{
  "dataset": "photos with spoken descriptions (Open Images, Localized Narratives)",
  "train_examples": 101725,
  "loss": "l1",
  "norm": "rmsnorm",
  "lr": 0.00072,
  "lr_schedule": "wsd"
}
Rows from block 3 of a small masked image model, named by matrix and row number. Rows with one number belong to one neuron. Each number is 128 + 24 x the weight over its row's rms, rounded and kept within 0 to 255. All counts start at 0. Numbers have three digits each.
After each neuron's rows are labels from the 100 images, of 14848, where the neuron reaches its highest value: "colour at peak" is the nearest of a few named colours to the mean colour under the peak. Only what is clearly more common there than usual is listed. The data: photos with spoken descriptions (Open Images, Localized Narratives).
# fc1: MLP up (model.blocks.3.mlp.fc1.weight, 640x160), inputs 0-159
# fc2: MLP down (model.blocks.3.mlp.fc2.weight, 160x640, transposed), outputs 0-159

fc1.378:112124133113125100120135130121171118127103080114114119158160112131123120083132087126109113095181097147122152141147115168124137129150082162071174158101125109096145128117115124142179105118152159175130132136152123179120088144143171135133157168118108166124122138132168095138158144147135101150087110148110129122146162132133135186113122106113097113124127095134122100173132108143148125142124127089124076109115138129139153145123150129155148071121120125136093161140113108098173131161117144
fc2.378:147130116130134164121122173130154123122135149151176135156133152143135124145124158138118151127131139091150159111133178087119134131108168093166104084151110122138110100143120114121136130072099104122143108135089141123133158120137090131079164106115103120135103111105097184099126112124103134131113075108148101107180101114149105088153148162135142124128123134124158101133119170124083148127121096120126169137088097108127101116119116119127057175132143130132126113111140142147061123112119097
colour at peak: blue

fc1.425:152129119129133143113166129139130094147141122145136128092138150102144116133147103135121160148146131138149101104133119081079130155118107131063057158145120138146144136123146126107093108120138122103079129125132158121141149091143110127106148135104091125164153168140136163124197138135064134158127124147124156142137123151182142067135132124160144149131140137138148190099120149092145098106094123103083124159125108096142088146114183130111097145145113119126115116113144127116143139119095139
fc2.425:110145131087133114118120141155106131124111083089114140170126114153120115140158111154157138125119128146118163115123143135152164130147123135161203141105118130095120152120111126179140134121106162167096101149134082112109101164163123156134100125101159130136140114062085133122135165133156103112143126115143126101143141127108134181126115133087161115173130153109118135169119125186148153131105104122116129074135143175108152105110108122169128101123140120108117139142105114126130100157177083
colour at peak: pink; white

fc1.354:077068139117142110102137090126139131132074114172055144140121120159087125133112161123078115099105130132163132154129130193138110116158107156151143139125131124150138140157101095188141118130135147144164143138110151111139083113146177113145170129097094142119163152177138105117131151104127100107134170136121123128117170109128141079153137123117122107151115096146144109141146098126137130112105103098114159102103124143123137118089106098137161111119138131122158127114116145085125151143131146
fc2.354:107088111142118102099092148161106100148112140114122095137123122125120114174140160078141135105091119154116165130127132152105130086134115137100116162143141125135138135145134167159117155162133156141189129136158104144174130140147134113182116120121116160106134119141132135125159158123131133113121120176106126123150141121082109119105090163135112143078098125130147127126098113109162135139080140093095121107106119099110162072143150095100182118121108127145104115168124149103128157156195108
colour at peak: pink; white

fc1.38:119096147121112138149133114114127130101159117082102158155110122166158152137095148139157136106108106138153164091090154119118125137105113066128111144104164134134106146155125106152051134112114117090138134141134121101169170116163116143134082137078153108126207110078149113153109124136142187157133141146114111132110185102140130137145143156133112149151119129132132149115169132129128138142105092128130124081124131119131167086125157118137109140113130115101121113138177130141094127124116124
fc2.38:096144105076113129117146125096120143133094116121166118103113089100125151112153140096127123118155136145110087118139111127110151151104124113124122107118121128146148106137103147131176116162151113103126130147129140118103058118113120106129133164187116064086094128171119118115168123113143114078129127119133125126154100171146120090130088170179152120132130121093106122162129159125116106114141188138129142173097098137148102156163124162140140110128149146170093178116130114130139158126126138
colour at peak: white

fc1.606:149134144133137075138163110128185158126094077100129141109069133129117130122117132107160098109111144160138129108090141097128107116088113091147094154110140124132110122156123101126122150069121115127126105134097122090136152159155139140149106135096156116089143161142138184107160104117112131144118138135116109161148193101160153151139127136177135131125156135102131110096130130156116150131132128150158156124155155121117132127130157152172115117110138098131185091149172155090097119135096141
fc2.606:176115188132145075127141110130135141100120108113086110158060159129104107136151117164130126133090156129142137128119130120150110096143129181116145119117099123124074152152147136130101163097098125124101124136102131129170186132131116132130097128098169170137142125133144141144128103143110158140141140126128132151136145096132173114139129105140120147135152103160134107115116078128095157148052100149104130174187147145114105126123157151162134123137152130109176099118120132102124117114135140
colour at peak: blue; cyan

fc1.60:149148144116130103160126139127078137142161144080142152102111120150168142130116121117135134111150130157094153110106095088065153118076157093127111152135122143112135120144133127116133108110152158119100151102129139095157134127139103139121052137103170129132125133101143146154134087134113149153161095163150156142089136142144106150137139119126088190128142153105122218125143131137116174089164156127144147134143137094118153137145122127169136154097125136118107136132122108160145129100123145
fc2.60:134140103174102128155151066108130133099142103102104134120134146147141138144131096110175103110105096140134166130091125117150097124099155089147140132146100163170156111118125090134108124102142169141102111143117110136132169090094121142096115155114149127153131128114163148132098139123149111198144107083106149127109161091143120152113170076125150126176152165103139161130142114137108160146155116132111092092143143113089159114103141124115108123117125080102143096105132145156123132104117152
colour at peak: black

fc1.129:118126167129122156122043147154075118142140143115141129163118138134168134101124167170099129108133140101159123088153113102099105091119115131117124132146125155158117126127131115110133111126118152150129121130135117124133137125152139128121142143106136128081156139104114135132213201132136139134120088174120120118149122171080067140138122153113126109129135122125154141127110153122144185070081134111109118156102108150145118170103132116165092150126120118138121111132152161110130142112150109
fc2.129:149105128113141131157152125134065089184126175153138113148150107148146122167102143105148112134127174122103109105143137132141150076166153155150107123098151107148130108164050142134117149125137121096193134075104101127097138128132105152153151115104090116110153143124141148151154162143122144130104150110069121122159145106152145116147115125129147117093069132113128139145113159097172136100119109136128120134128113155135160120104138139126126130084138135122162155123135146142122168097116117
colour at peak: grey

fc1.144:087126165127143104161085137115077125129137148082142131172121104184151126129120097107136133103130096155099163144088122149081125136077134085139163120107151157144138121126096145137129096117124160099117152102121138121152122134136102124134080117132145120094144131111140115144115119147163121138127136172140151151100139131120108141144132122131085149104115136138128178158132106160109199118152176125151149134124178141148177111141153124159162145068145138118110125132118142167142101116121163
fc2.144:133097084154091096158165125134101114121121127065113129122090120106125120143144108101165128144106089138166162135085111107160097128104130109147132145113108128132134168145092095138100088119149129156110148140122145102101123111119134104073118146133104080124132140119148127114110163095135094144124145143140143165101135093143161115131158126183137140166127146103163122118103134130133169169122139125115147099160138156110145128145120145096067121086108103078157102129123141153162109151139168
colour at peak: black

fc1.564:171165115159121141099142124114098199152135105126150122107106149154106130098134116095126121131115107133120085150120153114084097121113147155134137150141145127110129114107133127122092125085164121083118123118130135092132178153099105136125118153111179105111135188154101122086130139147103136158094160117172148149090117151112152131125130115106182111122116106123121127112129150122125085104110142170104105124160172115131102140134140122158118180156136135149131077132168144164079114115111107
fc2.564:099094146108112139156123157156131111149126143139135116120147105116145100157133153155130150117111129112130143131125113132150186091179138082131090109112113138129103092134096133160133133128105116154118151151139137133154105128170106145164146147133052110144133069068142130123123134125169126114170128117107136115125128085160128155123141150135098153107123135145146128141102128118183194162124119094151122117094120153130141076116107106128106119095135124137116129144071160096178114155124157
colour at peak: red; orange

fc1.53:115080105137145145118146131125148114160091114157078138113144130090108123083117103085128135119126119119141130137192105093157138125124083141139140137167119147145126119135108130127120092131132097142172147151114132133127136097142159128106158105135121142149087152151060142101129133113133119113102155118135095141132153170112132095143124115122173078116155145143128125123126147114121097157111081178095126130102100111106104131119120143125079080166134145155193117119111124081095169143144151
fc2.53:142111145075113133111120158152114136176133101130113124108132086118124125094141152094089141115145154151117149097161137135118136096128106110133139148141166102149147093156167151150109112116099103087183178161120125121158124120122147094183126119131122171115119129121074133139142120119145151097134104108155104134143144147114095131183106145112137100068138112142131148139098100153133092112128124133119089170091111134164101133112102137141152080165122149136136138085135093134076138128145133
colour at peak: white

fc1.367:139164153143121138106115084120131147142120121105127128127102147167099135092127147110135163148138098132112113112124168121119126117174117137101120141138117106140141068128122128124110126081156141101166117121113115098121152205125122122144118134089156120136127146165101132122151129126139122157125084109135137116127131174170068142115083120134138098128106098124091096126124117079154057109140142143130108122124156149111124138187154105142151163132157151153129128091177142165090139095126089
fc2.367:120120129133118135111111159143118095079128146158090136136122086087110132109145093128152097126123121126134143138109095125087134145133159091142126094130118121083109143135076099138157130140079124125108124127154113123154087093156126144112147123164130135089150100105154148111100136107107102114130118161140116113126115088121164099108177168146125134114096111139118121152125149133091160125077126113185078130133101110145115140132123147091101096105114138134091144196125124117192081144106129
colour at peak: orange; red

fc1.513:121110149124128137082089115138083141120088107170157112133155141119114128142150152121148152141142136139112135106137148111157110096160095178126152134149117122103138087164139132114162123125166138102162111168090095121136155144086163117130134137137151130135118138181136181116180108110105140131121122111129128128121148149176057082108102144141131067124149110119140160118118090061096091138096134104139121132137137108116168144113140129145114138110095139135144106109145137153097155142099127
fc2.513:125095141138160107127177114147124148111139125071097144151104111125069114106133081127114147099127152111117109150155103133121146131153169115116100086142144129155116135098156143105111145122156141177088126156140116129150124117151158157118153136084179134140125118097121098152099162130121102156149138099113108106103135142148162127117152102125105108127129132137089101154132158139165114142084124134135147146143104153141121111092063107085103102161103110121128155136174137153200123105137125
colour at peak: red

fc1.357:091140124148157113110141108116202123145109086130083131119129111123077133132129122116120129142156132112154163168115121139147124140118103127171179099132123140103128090115125128128130134147103084112146146146125124135134112128115098142083132103158175128124070116104145167116127091094146101113085123077152137122103131098096105121132130090142152085137156138133106107139149079150111089144114107171127126098124118122135167124154095140145185119132152102137152156086125098112145158123158164
fc2.357:121149127113116156099122169142126125135129070127115118127131094174108111092124108148134155140159146100127141160143115155124185150160095128134139138122159141134126080120172162091142149097144144119133101091112091137150121147140124156106117110162179157106110128123137155126125142133130169164112096122184124110146134167136052144117093114170170128062102133143113129165124102132102119149123119124135174116141156137141172131131125125147165150108137150139100125083125138149111142123136099
colour at peak: pink

fc1.638:070106153136140076112111164124082154137130098154096130132133103139126143139120149144125107125110156115152142165112136132179121120136131132160156109109174117105168105117136128147153137146128116146222111126114127135104117131150126133184124109164114140113131179116134165097087116113137129154103116150130113165087134141089097117136098094135152096126099123118109083115145112128134117142155148121153155106125133118152170081093082145153181136133145115127134130143138164130141153130106091
fc2.638:092095155098126130105095135139104137158085135134062094128131106140145102109134107155127076071093120135144134153139166143169183120180143145140173155151150134141141147120132148164132128105128127160164103130084092149126159120125094130168135111149128145116150144134109132108092131144174126128112141150157125124131117114097109094143111124099152102044096097159116118127107097137120109145133140134136127126135119101105150101135098096155152127149115150168135130132102147142108164142109107
colour at peak: pink

fc1.148:104120202111114112121113109087084118110140115103151177160085103165158171108075109095140122092131118166106133085103141145087118139110140110148107113092164155137131154118146112122135097106101141090119122093116136087154124136153125139147089136096136130097177133113138123138114103141135149138152159121138085153134155133117115153153133142159118148142150115105142161129184104108105151097137159113134161148137154140129162131147194117145144116118133097086138116136150133147129150126106112
fc2.148:171102131181142122118153078117112129118151139097105130148107156152126148133117100130135153127123114115136143121131148126131087155137138136146129123118152109132112175118162101169105113126115138134129110095116112108153156142123169126125111109046140149176165134091122133129104088140090162185122170125111112103142158128151135129141153083115098103164152150133149135111128115115179127124102116135087128128145138114123174091120182131108103097143135103098122059154118136107107131148106096
colour at peak: black

fc1.280:130100112150152133095095136137074122108130167111141144098137143140153132139099105160135136123151105154097148131095103126135173084140139092135076136149078130107096156149154106122077148116159146113141138139112151130150128096129133085116127144123152110127143100121185137143097138113114148120199089179147122137149140098153107143140134134154066164128107080142127189118139145108151153128127093096150130143148111110101123125135131101100104146105104124130079138159124131104114145136134114
fc2.280:148137132101104127062125125120132137151120127113122109153064104142068145139126142098089147157092137132133119104160153118124159168113165127130158129113150116104131097108109151145168126138126126083124165105140089127139112175137126151091099116123111148138122172162115145117144140145128137087090152119109115117104117137099120128163089149158128098112137134101128104145113137085132069148124102116126111141132119138154100183105121184171169115120149107135146133118146115120127103078164091
colour at peak: white; pink

fc1.36:170097126161137125130140139152141146178131183123121126130140155150138094174136135112111133106142127134102110143137148096100157097115155114114049147162096111094145124123130127103127136106129122107115139121133147135145107133144110133151122114078145136082165157124165130164162131152126125144146130177147115107153146140128103155152128104156142095142083133143137159115111110118166107111123115112097040133126115118151114138137159133099146185100117119119100097117154137075096145082122135
fc2.36:099115127116152111113119126142137133070110090115136127125134119107149099114107061131144112132097109121127112146130136119177119157142109111147155117114102172104131132127129127101118084122148160138140165084130090112147111133126140154103149116160135143147104132110142128088164141130170094131084125118097165140107091100128158129109147073151118093064158132158135093108120109116140170161096142129196135115164106165128121179100119141120138117155118127125186128152105112140127115150109140
colour at peak: grey

fc1.59:198110104112129139122193153113157126122177150133079139107153116117154138100119089073123123106107103153118174143132131099095133133131126131103102131140119148096159136123124126113128100113142146135132115128131138083164151116149127146095127129131133154144144129097121096123126094126099114147102101133104056140117126169182128125140127125165176129130168187119116119126141148141122095101134068146129091110142119092122139149091121145123158120152139106118139177147120112096088132121114153
fc2.59:149137136129142135143155166115182123140166158142105109153157139109157132131124119122115079128100111142106138127135136095083145111149124116111109114143164155118150099132161142136108144105160137137135125100122106130164181085107140103118113145118145160151113153092127102146077107133113119130109135106075103113117139165156121134178110100149130106069147148147145162112130130146123091103127068079107053133107146133174126132123124142118157090140154121120128139105128112145097171165116143
colour at peak: blue

fc1.200:171136130135129069087124158135129151109090117119133121135117140153148118096131116197097115097151114135122136105107149160131136135146132156105097127128113099075124178111122149134090132107090139129070103124133133101110147132119126140153095137147114110140141102139145102103098077157121097133186124134185113156139136133110115135137161132133164198098158098123163140170108139156125127100153144123129139104147169125126129111155081146120163157106187122129134133120147120139101131118121133
fc2.200:079153132092147178136123139135096113141153136116130125128154088114142103127119119096128087110091120123091148151172141112145156108114113119167128114153124130179127116154142132120136170127127109118190137144111107164139141115158128147131145130128163137082106138138110127152092139158147141138088119127115093113127129123101097129134080098141122092098106142160119128110127114134121122176120107129145099139130088123131139118117112090094090137208084159175130105169125115113107151128132060
colour at peak: white; pink

fc1.325:120141079139128135115088136143207139098071132181154098136158138120125125149156154198103118136131153116143121105134110132183157145141129173135114133112091106121063125142117137104111152142085147130141126135156138158103091100128116123145167090163110135130071102138129147111189143107115137122129090103151178093139097116114102108152121134139094115121125113144141100163114127111140140145110122113144138109119109183116103138109099153108123167112121136123135144139127130127128139143146129
fc2.325:133089116152112155106188143121090150146119100102108135140143151139144143156146090096123132153082100124138162157120134096149069115112139128118127152145147103156161155155146115163130143110145130143114167145102078095122168148090131138130122159069137120145164167101095143131079091121111133139129179106100129112166137122133122120148131073120174122151133172116148162107129120109150131114099121130114105129171136092118159153175157145123138101140151121118128090105115099132117135137130121
colour at peak: cyan; blue

fc1.124:130143087117132167127118113148155153144111128178112126110155132136101123123140136140115087123141099151116165158112126120114127159132105135172128087138122114122182128151123140106123124118149123122145111138088134107139118087085133085126134111166102154167113090189149112136078102115142138144160152121111118133064143088151188108117146122170101131114108148102117101109124116133101103179129071155104148120138113109108163156122166122141156127146103139113128173129148106102146088121095146
fc2.124:102121101153200073103105137137118152083148103102119147127123118143142125142139075145123156154101152140132118108138149119136111161147099160096127138127122155118135134081181081110138127126097146145113173109126122123103107156124149109102144146072108115134163125113107146125101110133114117167122128133131130123132145143163121155119127094100168118189169157113104106107156129142166139125187134140124167133096181129117087193101111135127149125163138132119152108120128115120151123121116103
colour at peak: grey

fc1.636:093094109117126177097107140132187137124116072148108112099165111112105126145145134130109133135095126098164123156164138116153095133170127140156183102109129090153152086134152122112164130172102135135152131149105111189137104138105169120133193106151108158157115166123093146118136145113141133132105129104146140110112114144104132120140099139120170096140134147130105087135111106121114062164130115146131115119103081110136126103137114136115106110162112136126156164125125080101132135111122119
fc2.636:155141112176117071134165125116083114099138130111146129133129159146122136139130076097165136156103083136131158140097127103125127174077149111137085150110096124118118154164097101128109100105173161128122148116117100135111177153157113153095066153111107120132124141166138132122103105100110085123119148107143119153125169059127140116137143134137117131184126145115161106097126148147153162132104112127137137116154156114102135127123137134117116105106149074104148109128105162149129124144115103
colour at peak: black

fc1.580:132157095124128134141079118136089144145121120143131128107161121150125125167120148118147130119162126153116177097145070121126148101111134143129091151146166158156146123153147141128124147160109141112163108135130135130128136122118127131085092089117135162136171086141178146127197158124157158125210123107135144139105149126111123068143138137164122164125148147102122176143124122090128139113152129146102185131134080069127139108103145110137124124115117116135156124152125138098137115093136145
fc2.580:100152163083113142126154155159148134110135102093119094107135121094138128090113113108151148143126114140133131142151156112121174116095122100074117154083112070101102168156156147150128111133179112126122123110132106140126140127128132157114086145144174081155132103122123101117140136139087110098141176152075121146102129153145126127107112139114133144099123125129135101133117141164096107070131071126147146125156164135128149140128154123133100145151136166118112164104118148162134135168167084
colour at peak: pink

fc1.432:105152127111135098146126122115114152110131121091151127166116138168113125158117156122092117086085109139097153152129117131177157126077178128123121121111113099086123087125111140151137191146129136130121113108156141116124111140136111153155112116091136116090152146159142128172105133148130150126179107141175134128117121134085091157146129111113100137093080110083119143152120110158094135138192149093150131128134158123151156104119126090113186125101112127123119129143153098135163129083117105
fc2.432:119144147096118137137113121141111078112128094092105139159146128136091132149135147152115137148109145150102153101109099127136156102115089091129121177129151107139161123135152152124099159116096148101100130127130184133153139111139070167183128122089149138127135114094085108145124125125111157128164126126142123102100122150129133159169143100106158133078157095147109157156105117149130141108110138112130120150155147181133084120063132092115150184158131138133144142094146121086132133093121117
colour at peak: grey

fc1.525:079135199111129129126112135102100118132111099146116139182178090125132139113123097129156137135085135116127114124115156130107099144135081117097149123057138151180110119116131108134138121131092159098137128121114115140112138164188110135128132097144103122084148183094102140126171130133185123111102114150134165132084127171119128124133118077130153102148148105141127115129150147130140123123107162129148155136113127180158115113111126163172115090158148130124120144142111156141106128137113108
fc2.525:098111131097147187125124145149138120132159158177137106076126104135125099154137125089134145151148130110101118141195121146116141135171104175155147122115113131173160107139147138141158117123142141141146171101113133143149098146152191095138132133143098125193100152163113127151139135144092121106103177134121113126117110101164128119143097150118116087097111118149103111088123110164112113168133112092155158149133118127162113135124160150119159115160126169129099141124100140092143117113124108
colour at peak: white; pink

fc1.399:119135134119121092121144209159136134125118148200088123160119141153087119147141151167130125113108131109140132141116185139134161107130114144115126100104150117093146141102134112145114137143123104150152116141117141156119123163120129133199125154169126129110105145182140143155112084130120138113130159169158110104143134138116136134107096145124158120144098118129152096110122145113142087147076154132123141120146131132156156084105086159142190161109131115138099125126147148091088123149092112
fc2.399:147139112135077133135134141122083086130106174072160151160118158126174150149122124097123154168130118101088094119113124129129080113098135114144115130138099084094128141094106097113134119120132153124129130171157160115090119108145110119114120103121112064091129102143122124117081171116123120100111143101118101142136100157127110133110149125129142131184114123124138130135130152118129145073174128103125111185126142143126066118126160145129099158153122127108173133135141139134157138151170101
colour at peak: grey

fc1.22:137122135114132108106180162163088104132143152115083117144114135136136107135154099112091132117129144136111093169154142132127151154177187111123088098142077119135142140092122100113146108122131137112102128144105108128126117144136133136099138131102121145143134165110122129163154086141112140172064122154126094089122124176137107121161103142147145133153097118127126145106111129145149048093106111152128089143160092100139124130123132167122143137123160137107118137124135107101116183094075116
fc2.22:111129130121129123124116120125108117098155122139151119181199124131093111145158069116131093125096098153109106155106159115132120101172124131159156075121128181159133099124137157112140134143105175130142157173115124107160098141111127097142160110134151139116086167102128118121131129111166112167103103132098172140072123122144140126130134107110139098115172147126140134106107139140146123168092168105134124133104148145125098134130094148105142066143130117114168146111118089130121097099116146
colour at peak: grey

fc1.617:152123097132123134127146140123086130150122130102144121109143124097137117098133102132178122129129099139097110150117127149062151112185138142105104103123122143126103095148155156100181121111122137146154165124138127154126108162140148086127147153122132160112131124101146109145192138139131161148059050135107124120146136126117122117114120105094151130103105111116159081136108115104157106113116151117155137175157098115121126139100173093139094069142101125117144148147138124163136141117108093
fc2.617:109134083146130118121151116103179174089102158131109141092153140143140141124142175152102117136116105110209120155110130136151146162168099110132148119156140172112146144130125120108076118126127165141109119101109189123143136107143127136077104124185110149151141112105151115108127140103155167136173107146154146131067106094137120115132141128151103153147137073111117145121146182132122141141147122131136136124155162137134136127096092132114141090149124135145109094110172131123142115109121117
colour at peak: red

fc1.193:117124146126131172136088111081108116128132133125148161065109081129144156163083105116147149135093136128125101147103123107113146116122112126167165129108135154155112132098125113129155149135137131131128145097116133097144111123155128115111127132171129155086166158089112146089144131128147112104131134147120168158084086106150156069107149135148149078143158169142113145101164150111132199149137148124137166140127124106138090163144121151131108088137136120128158132148067158131138141155121135
fc2.193:122153117112096136114119113162088129124105102113127105096155090127127135154156111170151172147127144157113108129102126116140160105150092092168154113096126110173144141124129160132128136121145144148118154154111133115158120114134076117152119148161150120127096178138112126095152156107123156088124164138130136160093099135177156084084136142141131091141112122148126116115104099120143149185069135124145189136149123095120096151089112138155145125163116129112151126123103120118181106158099119
colour at peak: pink

fc1.201:110121126121126162102099139135170121106075099169073139061137110117079131096132124113123109148116128133123107156151144121127160136181074137172136117134080078166136106110100139144114132118136138148131125110107118122120123136158157109112147157128081134181108142137121136121135156119128096153056133132122109115121149147145113066140103135120130080094115098114108067125116140121117093160157113079132103126114125142128095155120116136150115117142156141121122144133132129121109159143098114
fc2.201:102121116137067128121167144141146103094127135123116109109099092116129124103130072156155144134136107114123148132100123110125138193115145136143115126125091105104143189120091118113135128107148115120117132102125136139133134132129149150068140123110118081137107103103149144101154141129088141151137171120135137154117140131148182109123146144182164104085124133139146142134105155169113152162110117133143195110179149147105147164130152106125108150111150149119157112100109167148154089120080147
colour at peak: pink

fc1.428:124107164136106149113161146124170129167139119148122123120147150141058152092137146099097077090142136126160114145177123122115130156136115156108142108149099136119150115135119145070154109116099124157174151151159141110098146100097122157133166096108076116114107115171119130160129127126133121116119129081130131098158135177092101117186113119137134146114149141101125097160108120109101054123141139152125137123143127134129112127139117142141120109175131138115187160124138120126105165123147131
fc2.428:106105116140112111130106104124094109117109135137124145160117136117188115148121097140202147158079117101122147157109139133188089132125175147127133146110117115167131152119104079144129141109190161097074117148085129112146122190141107135106130127164155097092129149127118118098139178157119125137142125127150164152108120108153146146098128087123165123142113135125133108103121130114150164132115085139178109113125154100127172149124134107113125144124126142114127100147140135109139085109132110
colour at peak: pink