Weights of a small masked image model.
Data: trained on photos with spoken descriptions (Open Images, Localized Narratives), 101725 training examples, 59.6 epochs.
Rows from block 5 of a small masked image model, named by matrix and row number. Rows with one number belong to one neuron. Each number is 128 + 32 x the weight over its row's rms, rounded and kept within 0 to 255. All counts start at 0. Numbers have three digits each.
After each neuron's rows are labels from the 100 images, of 14848, where the neuron reaches its highest value: "top examples" is what is common among them; "colour at peak" is the nearest of a few named colours to the mean colour under the peak. Only what is clearly more common there than usual is listed. The data: photos with spoken descriptions (Open Images, Localized Narratives). In brackets: how many of the 100, against the usual share in percent.
# fc1: MLP up (model.blocks.5.mlp.fc1.weight, 640x160), inputs 80-159
# fc2: MLP down (model.blocks.5.mlp.fc2.weight, 160x640, transposed), outputs 80-159

fc1.315:120201136176123052105091131155201127116174158106130106187144176106158146134103183146131136141070087113107172113124149143136103144166146134110115094178176105181106058131084064134206168052128096136163211147135109124159070079086118134137156153
fc2.315:138068115096149131201193200084140178150103079074182116135045109178140146129075065174144097111162168180109128169134143147138114119083104129149115118125063132101149117067116105148131159168179128080115208115146160116132172183114053109120098114
top examples: text has "wall" (43 vs 20.2)
colour at peak: white (36 vs 6.1); pink (35 vs 9.1)

fc1.541:169134177119171180124140155096128128082113112078166052085120070127124101093165099098089135201157153091100186147124166133094083172115050166124132120097180164107111101160103094158135087130091146170122173146132084085099102180124089136118101146
fc2.541:109112075168100088103125114172130119153133116194113125177143132150126163156095123177130126104129070147133073096123098131173135066140190069125090132166078112188170163169148136117115131137198101108159092125117146115142177087147156129131175091
top examples: text has "sky" (53 vs 24.5)
colour at peak: white (36 vs 6.1)

fc1.564:118159150144098165123134113112175181119155132163095117064073185132178122142170203099131117137183107157143170174130134121125149138118136192150119152076115073165130132138112076156127170091074107084106155116116121160133118097165185124133130154
fc2.564:177055110181129139149149170107142111154137137148127146168124080110099124123095189044133145157100155078102090119160083107158130074075129096140156131081141081164126123105120118080150167116125145114141129185156114163134119118168163143108104162
top examples: text has "road" (26 vs 8.2)
colour at peak: pink (31 vs 9.1)

fc1.384:201177165125138152143133091031148082073142116145092200146148147119058129091117111093151126155108138077141105130120177090160112077158109123145104117068144084116103126117105130131134099098145100133153102144142143094085051105133160107130116112
fc2.384:172133097153136165147085075130124140113147132111139243179118123166078157126093118061143130122140203115142138149096166109156098100174162094129078116084179095093097125085133106156115126117135150120135125101133149085095112081109155101091126131
top examples: text has "table" (35 vs 13)
colour at peak: pink (35 vs 9.1)

fc1.422:161157130108103099080095140107121095117163083131117109067121082151131120198170105041128119136174166093112178154151120115136132127143118162069162089157108155145108120105176148126089106191115148122158160156150165168049069145182152091133136132
fc2.422:164045170115118124109080116119161169118146120122138075068140097107129176174173090100167095147186181102137123204129127149150098137116135127140178093129123132164077167142155124164065070168156173164152159115124119163049110117132132094114150122
top examples: text has "sky" (59 vs 24.5)
colour at peak: white (80 vs 6.1)

fc1.2:111180117179047151178103174152178033129130186139128157161128181113153181128145131164142111082146194130127138101106120151140142074096147023133077110165151131122129106163082181157103131126146115131172114118128156157097176093082093161103171131
fc2.2:136058128129165134101119140137114160112164130071084106135129115113060080157126121069123114186165116146162145187159108082119122130087154141133150170141182152108100083100123091146124100173082168144135136095131103142111096121189146140153041098
top examples: text has "sky" (79 vs 24.5); text has "trees" (59 vs 27); text has "buildings" (31 vs 10.8); text has "poles" (25 vs 6.4)
colour at peak: white (75 vs 6.1)